Rows from block 4 of a small self-supervised image encoder, named by matrix and row number. Rows with one number belong to one neuron. Each number is 500 + 25 x the weight over its row's rms, rounded and kept within 0 to 999. All counts start at 0. Numbers have three digits each. After the name is the row's rms in percent of the matrix's.
After each neuron's rows are labels from the 100 images, of 14976, where the neuron reaches its highest value: "strongest on" is what is common among them; "colour at peak" is the nearest of a few named colours to the mean colour under the peak. Only what is clearly more common there than usual is listed. The data: telescope images of galaxies (Galaxy Zoo DECaLS). In brackets: how many of the 100.
# fc1: MLP up (model.blocks.4.mlp.fc1.weight, 960x160), inputs 80-159
# fc2: MLP down (model.blocks.4.mlp.fc2.weight, 160x960, transposed), outputs 80-159

fc1.603 082:497515517476521471493495510515462492451488466448491489460478502498495530518487497461529485496472520475528507473493474514453462517496474534526506504486522511458495505494516465530516470459482444469459532521520510478467500461470506539466475480
fc2.603 035:528490502515495521482542497492495505469555511530535502505510534489482487509451498502470506483478526535526524484496453442498517487481530511512533469504524503516503538483471577481507515506492463462477495516515482425493481520551485505528513492
strongest on: shape: featured or disk (63); edge-on disk: no (62); spiral arms: yes (44)
colour at peak: grey (53); brown (35)

fc1.362 085:482495456487490463488479507538464468490489504471449530503492508461526500490536491516526512505502462477524509490484495481481518475468495511484456482548459467488507491516473470525498460529502507495499472469479535480488501492477525546517529471
fc2.362 037:469489495535436485470496507490463551478501461479513487458437499523462540503481474504507504471485533476514491492520528492478462474509460514533470485458485531512516482528484447475516533499500492483515492547462527486477495458507522446493472535
strongest on: roundness: cigar-shaped (36)
colour at peak: brown (56); grey (42)

fc1.491 080:493503538485498516508508534480499541541541464476518478496467487496461528468466490449465479480549479477537450477487541506493512508499476503499520492495486491470522534499525511493516474544548515456502534539508508474510455502506525518450491506
fc2.491 052:516481537494479516524475517473494496523553476507481476488499537488509481485504516541519465486556512492500510514484523485516488458487502543510456454483510466503494488503496498488518505493492526511517489546451493472496499513507482474508461485
strongest on: edge-on disk: yes (30)
colour at peak: brown (42)

fc1.12 084:534513524500470540489522456531462517466483503457528528498537470464509530479533477524515520495508515526509523522531502460469501462482495469487536517472490533456476483526487468468476483539471484466487489489502507462532459531513508464530457464
fc2.12 033:476528476462515500533487443545522462519505518468474524523480531537516512481485522474524504503542451513512491519541489486508492484514496462506469517489523499443530465468528482469473481485501484520528515472538467524499502453516492463474470500
strongest on: edge-on disk: no (50); bulge size: moderate (32)
colour at peak: grey (95)

fc1.680 158:513487512512480495467507500501506488531511523521493490493483520498509502492438489498507528497529489484523448517488512442501485488494502526511509499471511477496512567513494495497498486539561479448499511535454519466489435504489448514505488488
fc2.680 206:490524543532468521507471522492489511503545494474486466473494540463481470470515521514531470488536533499516523487491522455479447478489540537548445444483507497497518440480519495522514496478501499557510489530461475507511514490515521453506478509
strongest on: edge-on disk: yes (30)
colour at peak: brown (41); grey (35)

fc1.7 198:549491505513524517446502517471464505500456519496486535461492523467529512519507551468510492516483484472499464500491502505496480523526498476492513534468480500518537489478487528449487474531501447525446538503517518475490451543467485499519557521
fc2.7 296:502523464494497471468532520499475487505485477521487528533495476540506526513483478487457505508485529468492465517510510545517512541506463468469512522505451480477493536507481478480483505522494473450485487530516511505493464501482474500478521497
strongest on: bulge size: moderate (29)
colour at peak: grey (61); pink (34)

fc1.765 143:495523530519489467521435519538492505538502487517488531573465510504488511514489487471466499519522571525509516515500542472501488518499492460472503467522507480492518523500475458547502477488498502481533465495452519513483492484515524537473477493
fc2.765 195:505516500542488479510505483509419520450473486469484551460501499466495513481478526496483497470479518493558505508491490477474455487534453506502526504520475466516518470471515507504490458517527461477484503517512473476483503471493478441488548500
strongest on: roundness: cigar-shaped (36); edge-on disk: yes (31)
colour at peak: brown (82)

fc1.65 084:535526466514520462524526473543482536525525481505502468485470465509534479520538491493519514523507508476522496498533515476528507524526513510469497460474455481475507482515523467471464518498480533530461527496539491499501507464481519539543490482
fc2.65 035:531460506479493511505490525527478509474465523532495539474520506529505467537487453538468480490492454486526465544492518495568495489544473528529491498480509460497497515545487536514520531553512516490491517487482477449456462519485491516522498483
strongest on: bar: no (31)
colour at peak: brown (34)

fc1.232 138:506543529504524495473452513580459508510454505476450552504523509472513486490509519488451494535489512447532466450464535485496475505534540489474526503509521472503516503459492516500495467512519494487511476484512501485474467495468522473516561474
fc2.232 188:515483459476482511480528465525488493509485507545489546487504483500497479549515491531467507543481490514543449476464471559518525492492465510498526531522492503510505515484503522537501488512517494466489505503533485475469495459468469497523506511
strongest on: edge-on disk: no (96); shape: featured or disk (96); spiral arms: yes (83)
colour at peak: grey (91)

fc1.448 086:485507506480483522522467482499534516462459466530469529528532496516535519481523479438508517462491467493485488485483505465520516523524472494471453493535500520495462483477471504468488492507498509501528494503468516498503464526509498498516523504
fc2.448 071:500537517508526460495491539483462533481474536479496502499508533494524515485451497457478468508474534475464510491509498492517467519540529471496450479493513520520519473507503473447528493506488495536469481476514531494528471527482534477472505511
strongest on: shape: star or artifact (32)
colour at peak: brown (30)

fc1.40 090:490464480534543475468496465479519486478473498445481532476532472471511542512497516492500480523513517501497515516496527526465534526520487508518507478481470543499515515468501523463454469503506519469462520501521497463489509516536543481515483509
fc2.40 051:538506501457485510536472541487519503497514488482483520477502515499489522490506508535510501508511460479538497497511488493513487493499500508512502476492505500514525466468543541512486511499482515523471548531501506476524493510497507455498488487
strongest on: bar: no (30)
colour at peak: brown (40)

fc1.212 125:500497503555558460509481476568499520485518519450513551465495530454491522525495510448481495516506502495540529518494486505516452491531485470503511470521513471485499486462492554487454459489479471531484524493526483488470497533487541457525547493
fc2.212 146:510482536520509529504527534490486518516517485522531478470533554477507518522506516489563504480528485471458507531514524495450461457482550524515468516442497478489551505463522512511477496516473478516454496516481505538552483510497490476526510527
strongest on: shape: featured or disk (76); edge-on disk: no (75); spiral arms: yes (58)
colour at peak: grey (65); brown (30)

fc1.595 082:541518453516468531473457523518534466498474493514493494496530509508515476474487483506520543543497503493529473497506529539507475526485485532515457501540514541447507540508469482541496468459485491496523505492508526483503460471492514488462524505
fc2.595 040:517493518485504492504532496525514517538498489507503518526471481505509531490466485537490541510490443494542455476465528512511513475546509499525540528463482491507526498531511508470536521555525489520516501544456520502518494508489467539544491524
strongest on: edge-on disk: no (54); spiral arms: yes (42)
colour at peak: grey (50); brown (37)

fc1.210 084:484533473484550467492472458550532500528525514493519536483542495467466478467539508486488474465493476537478461545531528499483492500479509504523473495529508480447520459454505508487481534514504508517472519492528491514499468457483461495515551473
fc2.210 039:462496534556530529492459506488466551521488507502505499474470482487520486492487477499472500510511467489506515532456489523476454456491527474508505508510531528533536483511473454532533471549477530524497445484528504518482492462488529522484536500
strongest on: shape: star or artifact (29)
colour at peak: brown (31)

fc1.285 087:455522453505475533528528473543480522444507531476520523532526508538506504467553529446479483530534500479498521475500514514497484485478514490485485452485486479463449511457525508491453468521518488494542485506475503524520528505530474463465508515
fc2.285 057:457474455481532569449499495477520532483533488499511506482481477480491501519560485482513512454498480549522496479463517487518506486485507526566474484494513476538521475467533501488519489498524496523447529524548477485500473506486516480479509508
strongest on: edge-on disk: yes (35); roundness: cigar-shaped (28)
colour at peak: brown (75)

fc1.299 177:553466498490533513490470529497474529507477517492490531488522528474525506502495518506542472516499500466500481543481481516507476527533507512501471533475467470522534491468525522424494448524494483540454567519489503517512474550471489477536543515
fc2.299 255:505535493500502472484531524503466506515505477526477516538498502544510524508461483470475495472509534453507476523528546514501481500508509480464494510499447459492502539485523467502475472513491484450483468521516510515504467502499475482467518497
strongest on: bulge size: moderate (26)
colour at peak: grey (82)

fc1.559 090:482473527470516487505463479530458476525487531512483538469514478465488465537504528467518477472523525495535486504510530500507458527521480531466517474541513484486519457456530503494498528493488490497450547463519528521507492536492463502486474540
fc2.559 056:518495532476496468494505540473504474555566497492496475542500523513494516498498487485507475509521490475484481452511550458500470485487567499491470485455513514492482512513485478498530529497520501503541464509465526501507497514508487523505473484
strongest on: shape: star or artifact (41)
colour at peak: brown (30)

fc1.172 087:483488489479544491519465478500500521481526466459514529528502478514515511460546490454527542537482534537484514541520518526508481490507517523535517523473466494468509501507493480529469482457496453481453519478499472514490461522484504514472509480
fc2.172 036:533530477437472481504527469496496487481491503509499496477456487481493490539520517562482474466494448494512482469500455486472491455485489473507537489501542492481474468434536511485509556473494517481535501507515490460444498493508472509536479475
strongest on: shape: star or artifact (28)
colour at peak: brown (53)

fc1.123 090:483462492505545461522518487503462522478531502511514461525535490517499506456517504470507508480497529474540490536512496456494460519472496510544510485455519485466545480467499512479493474466508497524507481496467519536479513479458519488503491522
fc2.123 042:488483537523487475491467519488488534538507471537450500511525510437478497520520507513506464507520539475505509480490521462499515534525492490447460476465507502519529517465490503456522453475481480509461531510483476527481463531515533481507533495
strongest on: shape: star or artifact (26)
colour at peak: grey (34)

fc1.435 078:481522531516526497519485516518526521513520516500469480495470485468534490465459524498535542483523472496471521483533473525512491529483484469453533519523503484464520455467475522525501481476496522507465505457520526523476531449546506531504531507
fc2.435 035:510529532505542515526487511471510495456522489487541526529490507512543523520528475478465507514492479529516530504439471453518526461523483464506481515498498515535504483488478510483524526505514502522458476513544500471486520531472486499461461473
strongest on: edge-on disk: no (74); spiral arms: yes (65); bulge size: small (47)
colour at peak: grey (89)

fc1.600 078:478458490490510485530469493512485540476485483511492534473535481507507486524533535506496516495533544500466522539500474506504475531509552496492459499509463518514526476524457482515520534469513496507524492491526482489474505519531511529504496528
fc2.600 037:481562514447475482479519482482476483495463490516480482453492499512516483505516514463472505481520516492524490467437486503517526488531506523533500456519512491536439502442497500476526506495528492491505475484540485497467470493506458471471511474
strongest on: shape: featured or disk (62); spiral arms: yes (42)
colour at peak: brown (68)

fc1.93 130:514497489551558470513477482505515517511520533483505494462547522463496491511518508473492539484486459480510480508511497488493498478537488457517506503510467499499538507498519547456467524518530448527500524470497500499503505540518523469534543521
fc2.93 160:484480539479480535483471498521501510523501483493491507443489515442486486516547534516548478509532488479481470487455493520495489474502525553503473511460486497479536468458517550559509454502474483514461505526471476536507482506469482459511517515
strongest on: spiral arms: yes (40)
colour at peak: grey (71)

fc1.449 074:528517478515529475485545496465488529537498538454490466480471453498515523502500537470455519517487487546516537482489525534487544462501467493490464503523463542499497507474465484472468521469493518522479482507510530459491480480500522494538496476
fc2.449 030:510530485466498481474517441478534494531527530518485530492477533511542482502485438505489511456528484481503469496494481483525524452474501530517520533497501480514525521531503493481509482469479515515535482511531495548473491458536504520514499476
strongest on: shape: featured or disk (60); edge-on disk: no (51); spiral winding: tight (27)
colour at peak: brown (67)

fc1.321 145:504513476507519496449477513539498483511444504474460485487514495523549537497486552457501510510490467483477493454458531543521480502492517485462510541525475514488492498533516510514476520491493477484466482482558513476517474510458507486549561504
fc2.321 196:495490460474510488473531482517507496476492500528511552490517445503500496527517474509479501546466474503504486514467459537527563526495435499504516508534483515470483513491451526485500525493521448480483519490502482466452502490468498512510480506
strongest on: shape: featured or disk (83); edge-on disk: no (82); spiral arms: yes (70)
colour at peak: grey (77)

fc1.385 079:492451487479479469493539514465462505485469529467476473529541486460524478447524509498515520532539512533490482480474483467515510466518465529541526519473487473457543496479504541480516545521484521479545478482519522499490507520509478489485467489
fc2.385 033:487517532493506533513521519517468507469521501494523519499518525501531532478512548542466472513503472533461495461521492510470498492540488484475488483465541530527543492469475504455484498559472494470501499517543460499489501535462516474482466510
strongest on: roundness: round (43)
colour at peak: grey (39); brown (36)

fc1.257 079:515504534505536524513488448499502525498473480498452459499495521533503541479546494528515477498491458455494534518481517502466501470464483506497511484538502501488520481486513505535451463517486528456466471480508471477488531499458470457539481494
fc2.257 033:532506548494511480516542521530507497533513475489536549495479557480505504532457477471472473480489493470499506541476487522477461459559496467509526531516486524500495507457482490489519509486511484472473513488530516481505498512546517469453486510
strongest on: spiral arms: yes (40); shape: star or artifact (27)
colour at peak: brown (32)

fc1.171 086:488475481496497489487462517500500527493484513498523457517538499511513488500526486517471519494506457468483453496508492481460455478473502520547508483466469483498496502499473491453504501495517492468487535482516486469485502485481463506496474539
fc2.171 039:525537539468423496461518521479481480484482501502475518495480485526519510496462478502504493490517518459518516518493515528503479515498541527481476486506494502514473472477476493509531527492527474491464462527566497514493468547501479452516513470
strongest on: edge-on disk: yes (33)
colour at peak: grey (54); brown (36)

fc1.430 163:503478457509499517448513517533481512501484545473459517560516485502487507508500484504514555555436476487479486504481522536498520507486498446464480515499480486482486490536468491503514452479450493484486532520496515490494453521474487539473512483
fc2.430 232:523490499501520499495533541471481471487474506455498532516504490534540535494467469515462544541470479481506492530503497548485508522543485455518529504507522539541488495563481503447541504526508483508509526489522497491474482518511517539482521477
strongest on: roundness: cigar-shaped (52)
colour at peak: brown (51); grey (49)