A small self-supervised image encoder, trained from scratch.
Training: adamw at rate 0.0028, 3200 steps, batches of 128.
Data: trained on telescope images of galaxies (Galaxy Zoo DECaLS), 44167 training examples, 9.3 epochs.
Rows from block 6 of a small self-supervised image encoder, named by matrix and row number. Rows with one number belong to one neuron. Each number is 200 + 30 x the weight over its row's rms, rounded and kept within 0 to 999. All counts start at 0.
After each neuron's rows are labels from the 100 images, of 14976, where the neuron reaches its highest value: "responds to" is what is common among them. Only what is clearly more common there than usual is listed. The data: telescope images of galaxies (Galaxy Zoo DECaLS).
# fc1: MLP up (model.blocks.6.mlp.fc1.weight, 960x160), inputs 0-159
# fc2: MLP down (model.blocks.6.mlp.fc2.weight, 160x960, transposed), outputs 0-159

fc1.704,187,185,230,197,172,231,158,173,246,226,219,168,238,222,167,227,245,156,244,250,225,153,202,171,224,149,223,216,238,212,242,246,214,148,192,184,159,163,175,159,217,237,199,247,193,207,226,228,220,219,232,216,160,178,210,194,230,248,232,161,177,199,209,233,159,221,229,162,156,235,213,239,241,225,199,193,195,158,170,155,194,224,187,165,225,177,188,242,233,257,153,219,218,190,233,158,157,240,157,201,168,161,236,209,232,231,234,191,199,175,188,242,152,178,199,229,225,221,205,182,154,175,246,190,192,166,207,238,178,199,218,221,219,197,182,164,203,212,226,207,197,253,181,192,206,227,227,221,229,154,189,163,176,153,149,154,221,180,160,185
fc2.704,229,190,222,220,192,207,163,190,195,162,154,202,232,169,163,248,178,199,230,185,188,145,171,224,214,224,221,228,207,173,180,166,221,181,254,198,218,253,184,208,213,157,174,202,240,149,226,244,219,169,150,204,199,158,176,226,171,229,186,161,171,192,218,252,262,239,192,157,153,221,244,197,240,213,231,183,212,237,235,195,218,173,215,197,203,212,194,176,171,191,209,244,245,219,218,243,223,160,226,176,245,190,152,179,232,233,183,200,235,185,246,166,236,200,160,183,158,231,219,153,176,165,136,149,231,257,237,198,173,235,195,169,193,170,179,192,251,165,184,204,221,186,222,212,239,198,210,240,232,257,210,232,196,160,189,174,180,240,201,244
responds to: edge-on disk: no; spiral arms: yes; spiral winding: tight

fc1.49,149,182,185,160,188,255,220,221,211,176,222,251,251,193,230,195,220,175,193,163,205,261,224,198,163,236,205,204,195,165,242,153,158,217,170,173,211,173,202,184,210,181,177,194,237,238,182,183,212,230,186,178,204,200,186,148,182,187,185,182,163,213,192,179,172,226,166,170,223,140,144,171,170,218,207,184,198,189,176,221,239,231,174,207,248,182,133,203,187,240,161,198,209,148,187,183,184,190,156,225,178,170,157,246,182,227,211,148,216,184,224,223,197,159,225,227,225,151,202,262,141,192,227,157,231,185,196,168,206,217,195,213,190,225,134,159,177,176,208,149,162,240,224,194,225,147,199,169,249,204,174,250,140,172,221,213,162,158,204,203
fc2.49,234,191,173,198,214,160,202,196,197,244,144,211,202,243,185,236,175,198,192,200,145,192,203,203,203,193,199,139,177,217,206,145,195,141,170,151,194,223,273,216,258,249,143,239,185,163,224,178,225,204,208,189,175,261,222,193,238,199,221,241,211,162,208,197,212,253,164,211,236,221,181,172,138,236,217,216,189,236,217,184,227,187,182,159,137,229,156,200,244,222,171,231,232,166,210,244,211,250,189,214,159,232,188,159,217,221,180,220,200,218,206,253,151,163,196,176,184,187,193,247,249,263,196,230,187,240,163,186,223,170,192,193,173,210,250,151,168,204,208,235,201,204,240,188,176,195,219,212,191,191,237,212,156,257,185,185,199,216,212,201
responds to: edge-on disk: no; bulge size: moderate

fc1.736,158,201,239,208,204,215,176,238,246,244,168,169,161,259,213,241,223,214,225,220,180,252,204,185,175,197,178,162,183,241,184,223,223,158,203,210,179,153,199,206,144,175,170,155,186,250,171,210,169,173,159,177,226,240,235,226,167,193,228,235,247,186,183,248,221,229,175,237,187,189,150,234,223,242,191,186,166,232,195,188,222,193,155,231,226,243,174,227,190,203,219,227,169,197,233,163,203,177,171,166,223,258,178,184,201,233,184,190,179,202,162,214,241,189,220,214,205,230,188,204,147,190,182,158,223,142,202,156,221,233,248,243,182,248,242,197,151,244,174,158,170,201,220,149,183,172,220,190,171,159,224,167,161,178,154,201,181,168,195,152
fc2.736,189,232,214,205,213,233,176,173,175,210,202,207,217,167,205,215,151,235,196,215,230,209,140,234,198,259,205,234,250,224,178,227,245,156,247,225,217,227,226,207,234,150,181,216,218,246,231,200,265,170,198,224,173,176,258,208,209,214,205,211,204,242,240,240,151,214,226,260,211,158,250,216,198,188,183,268,193,230,196,226,182,204,189,194,235,151,202,117,228,199,178,214,218,257,221,230,186,178,186,178,271,197,171,215,194,204,213,205,185,188,256,208,244,190,193,217,185,211,201,221,185,189,162,248,237,198,212,190,177,163,219,187,304,237,225,157,239,176,190,179,142,197,193,174,266,196,183,194,209,213,193,196,203,200,231,212,186,234,214,209
responds to: shape: star or artifact

fc1.223,201,228,191,238,198,195,258,159,238,174,218,159,232,234,185,218,236,169,192,156,195,210,231,231,172,156,195,156,184,175,237,237,171,240,195,231,180,153,183,163,191,223,218,232,205,258,239,153,195,151,218,158,169,165,153,230,192,202,226,199,197,245,153,156,172,217,162,183,184,136,179,210,165,245,178,163,186,201,185,213,245,153,213,187,258,231,168,191,169,225,202,220,146,189,165,136,234,226,236,205,224,246,199,214,192,199,234,227,198,190,156,210,212,165,232,229,187,179,225,180,147,219,182,218,211,172,172,185,206,182,210,177,217,232,171,220,232,216,253,163,251,233,239,144,165,174,169,166,214,197,195,225,165,205,160,203,192,154,189,193
fc2.223,190,214,176,208,165,138,225,213,221,189,202,186,135,212,160,205,243,153,195,196,175,199,187,226,226,171,202,198,163,246,173,188,257,149,185,218,186,147,226,175,224,190,223,246,120,137,220,157,237,225,224,247,201,233,211,191,205,194,232,235,258,190,172,220,239,215,237,256,217,207,129,186,138,243,226,229,226,242,202,172,241,212,216,176,192,185,192,192,194,219,208,233,230,214,219,234,243,185,233,209,177,246,223,220,248,194,219,240,187,231,212,159,153,196,193,153,159,207,186,223,227,251,181,210,177,225,190,283,226,236,196,167,165,229,201,246,170,200,181,201,195,214,175,184,212,182,208,210,205,230,171,209,215,173,161,230,195,165,200,214
responds to: edge-on disk: no; bar: no; bulge size: small

fc1.430,162,211,184,220,235,212,209,192,233,235,213,155,198,183,179,223,179,205,236,173,189,196,213,183,212,189,217,177,157,212,213,195,235,231,225,236,173,152,213,229,175,176,271,220,185,174,195,229,193,210,241,152,220,174,159,214,235,235,204,180,215,193,145,213,165,172,149,228,208,176,148,226,213,205,179,152,165,227,160,219,211,206,241,251,206,189,216,215,231,267,226,245,201,213,160,207,227,238,218,180,148,180,218,203,159,248,209,129,172,213,159,196,207,211,255,194,214,156,240,229,234,240,207,214,195,212,176,171,167,233,156,241,230,219,232,216,239,193,164,141,183,144,187,137,218,222,151,190,157,163,201,203,188,233,196,250,147,221,200,226
fc2.430,196,246,218,194,182,220,218,183,239,235,155,243,203,175,227,175,226,213,246,207,180,200,179,213,179,195,215,189,215,241,174,211,225,203,234,157,178,197,283,149,226,179,160,209,218,218,273,223,209,163,189,179,176,211,243,219,171,217,199,185,191,223,207,234,149,222,254,249,226,165,182,201,188,236,184,251,212,188,188,223,178,218,163,171,172,160,181,205,238,205,181,174,239,227,208,229,219,249,191,219,253,201,164,242,194,169,161,245,219,196,277,217,168,178,178,173,186,219,181,203,179,200,174,178,184,212,204,159,231,210,238,235,240,235,245,155,226,194,211,229,193,226,211,190,179,154,177,186,216,216,229,141,164,269,257,171,220,132,213,165
responds to: shape: star or artifact

fc1.757,166,182,165,204,165,177,246,198,213,241,179,151,218,187,180,186,155,201,217,251,193,249,227,181,148,170,197,190,216,255,194,155,194,228,170,212,209,209,177,234,214,167,185,184,220,206,154,152,235,234,210,163,239,251,167,183,144,235,193,151,233,185,223,191,204,157,203,186,138,199,196,173,220,203,150,225,187,180,242,199,190,184,243,179,201,241,152,229,235,237,178,250,153,205,212,146,226,223,220,239,205,176,229,240,156,252,200,222,180,209,188,155,219,249,168,175,185,179,180,194,180,143,181,241,188,177,213,177,208,252,225,206,139,192,176,180,136,211,193,147,164,185,209,223,183,171,226,236,240,215,179,192,208,245,193,152,193,198,189,163
fc2.757,175,200,234,194,207,245,154,195,177,172,196,219,209,178,184,274,138,177,214,239,172,187,238,213,263,203,194,237,201,187,265,215,191,187,168,237,249,192,244,167,213,213,194,171,225,186,213,166,230,167,194,186,181,195,231,177,268,190,190,183,115,232,205,212,174,224,196,192,201,207,180,220,208,166,221,259,205,189,188,237,214,199,163,163,172,156,158,229,199,152,171,193,214,230,158,197,195,164,185,141,189,222,239,164,176,191,169,191,185,215,201,210,171,234,238,184,197,221,205,199,181,203,157,206,267,179,225,224,165,229,223,251,219,213,159,182,206,229,192,214,227,201,176,159,262,185,132,203,277,201,208,217,159,200,242,189,227,197,162,147
responds to: shape: star or artifact

fc1.560,225,256,180,158,247,147,242,178,216,179,197,213,157,236,168,195,181,142,160,211,213,191,155,224,197,157,193,190,168,232,187,194,194,183,234,198,169,174,193,190,169,218,195,218,141,175,170,206,208,260,198,218,204,251,200,221,177,221,244,203,278,152,224,192,155,184,208,221,190,170,196,188,167,214,211,146,203,151,197,186,183,166,171,225,219,165,189,231,213,241,155,258,207,140,249,231,223,233,259,212,199,190,227,160,170,193,173,160,168,246,196,160,200,183,209,178,182,201,202,192,194,207,222,234,170,172,172,263,215,243,176,175,165,220,240,175,212,211,174,158,201,269,254,187,215,228,230,236,198,213,206,159,190,200,152,215,191,169,208,235
fc2.560,226,193,164,179,185,190,177,218,180,150,222,169,206,157,203,217,177,270,221,217,245,176,250,231,235,115,231,206,212,169,144,206,181,238,250,197,233,199,208,215,256,213,202,192,217,207,228,200,215,159,172,223,188,219,216,207,264,212,209,187,194,193,217,179,234,245,177,193,253,186,201,214,277,217,251,207,191,213,226,190,275,194,203,178,217,192,192,175,137,189,227,161,259,207,228,177,202,162,203,205,180,172,189,179,189,239,222,248,144,145,207,199,176,246,259,222,150,215,187,182,225,190,218,220,223,198,220,147,169,192,208,195,208,218,157,266,216,225,176,224,180,204,199,217,208,225,244,198,200,209,165,185,246,248,182,232,200,261,202,187
responds to: shape: star or artifact

fc1.315,206,162,178,203,157,249,171,144,222,148,181,196,180,167,192,173,235,172,154,208,234,234,165,244,155,224,156,191,222,163,147,226,235,229,159,182,234,169,157,209,191,198,205,190,208,220,184,148,178,156,188,247,224,170,141,163,184,215,177,236,183,178,237,228,197,232,196,237,195,226,246,163,180,171,147,215,174,217,219,171,164,177,217,170,253,158,191,156,221,205,240,222,235,164,226,165,218,207,178,242,225,177,187,184,180,230,257,175,166,242,218,160,170,214,160,209,202,198,149,221,184,165,198,212,193,184,166,214,167,243,172,242,219,175,216,191,168,193,177,214,162,230,172,196,178,239,237,152,238,231,160,217,202,227,199,198,177,144,227,221
fc2.315,210,179,141,179,229,214,245,229,235,249,221,207,216,186,162,154,205,254,194,205,179,217,201,216,177,162,194,245,210,249,206,222,213,186,220,163,140,184,184,137,159,216,172,262,178,239,169,189,157,211,231,206,243,230,217,200,171,218,197,247,225,169,124,164,216,222,203,246,206,225,189,159,193,186,150,182,175,180,203,203,240,229,210,231,214,198,229,189,232,210,199,207,195,219,229,229,207,221,201,199,234,196,157,202,191,174,224,184,131,187,211,251,181,189,199,140,244,178,213,194,187,180,187,244,173,267,176,240,161,229,199,222,207,182,280,195,175,201,188,227,159,216,197,211,174,187,219,250,186,169,184,185,189,236,251,200,280,182,162,167
responds to: edge-on disk: no

fc1.503,230,256,191,164,255,163,241,193,159,227,181,193,216,212,260,219,201,177,162,250,247,227,227,169,176,220,202,174,208,164,161,170,204,213,166,154,195,195,165,200,232,144,197,253,192,235,174,190,214,250,199,192,207,189,159,181,152,206,201,200,174,245,174,216,146,168,200,183,205,234,153,210,218,234,152,147,218,164,178,176,187,202,162,240,188,240,195,241,159,244,181,213,204,208,167,189,233,214,180,203,200,166,172,230,194,208,173,211,172,247,250,229,161,156,258,230,206,158,238,190,178,224,227,148,172,166,187,219,241,210,185,169,208,188,190,157,230,193,234,214,161,246,211,195,222,159,182,186,139,207,191,259,186,244,190,190,162,179,186,230
fc2.503,172,235,190,195,224,204,157,170,209,149,219,157,177,162,209,177,225,164,240,216,239,198,192,197,247,150,198,164,189,216,188,200,231,182,257,226,211,234,179,144,184,186,185,225,177,141,195,227,236,171,220,156,214,243,176,231,206,231,221,168,201,204,210,229,211,217,198,190,226,227,194,164,204,179,245,246,208,226,249,226,233,202,240,202,175,193,241,238,204,176,222,191,229,229,194,188,246,210,160,231,186,243,244,179,177,170,132,209,181,207,198,205,263,273,161,255,190,225,214,157,216,183,209,198,228,175,153,151,176,239,203,202,224,183,155,195,169,244,166,166,193,210,175,188,199,249,223,195,288,186,215,192,247,220,239,200,237,225,232,243
responds to: shape: star or artifact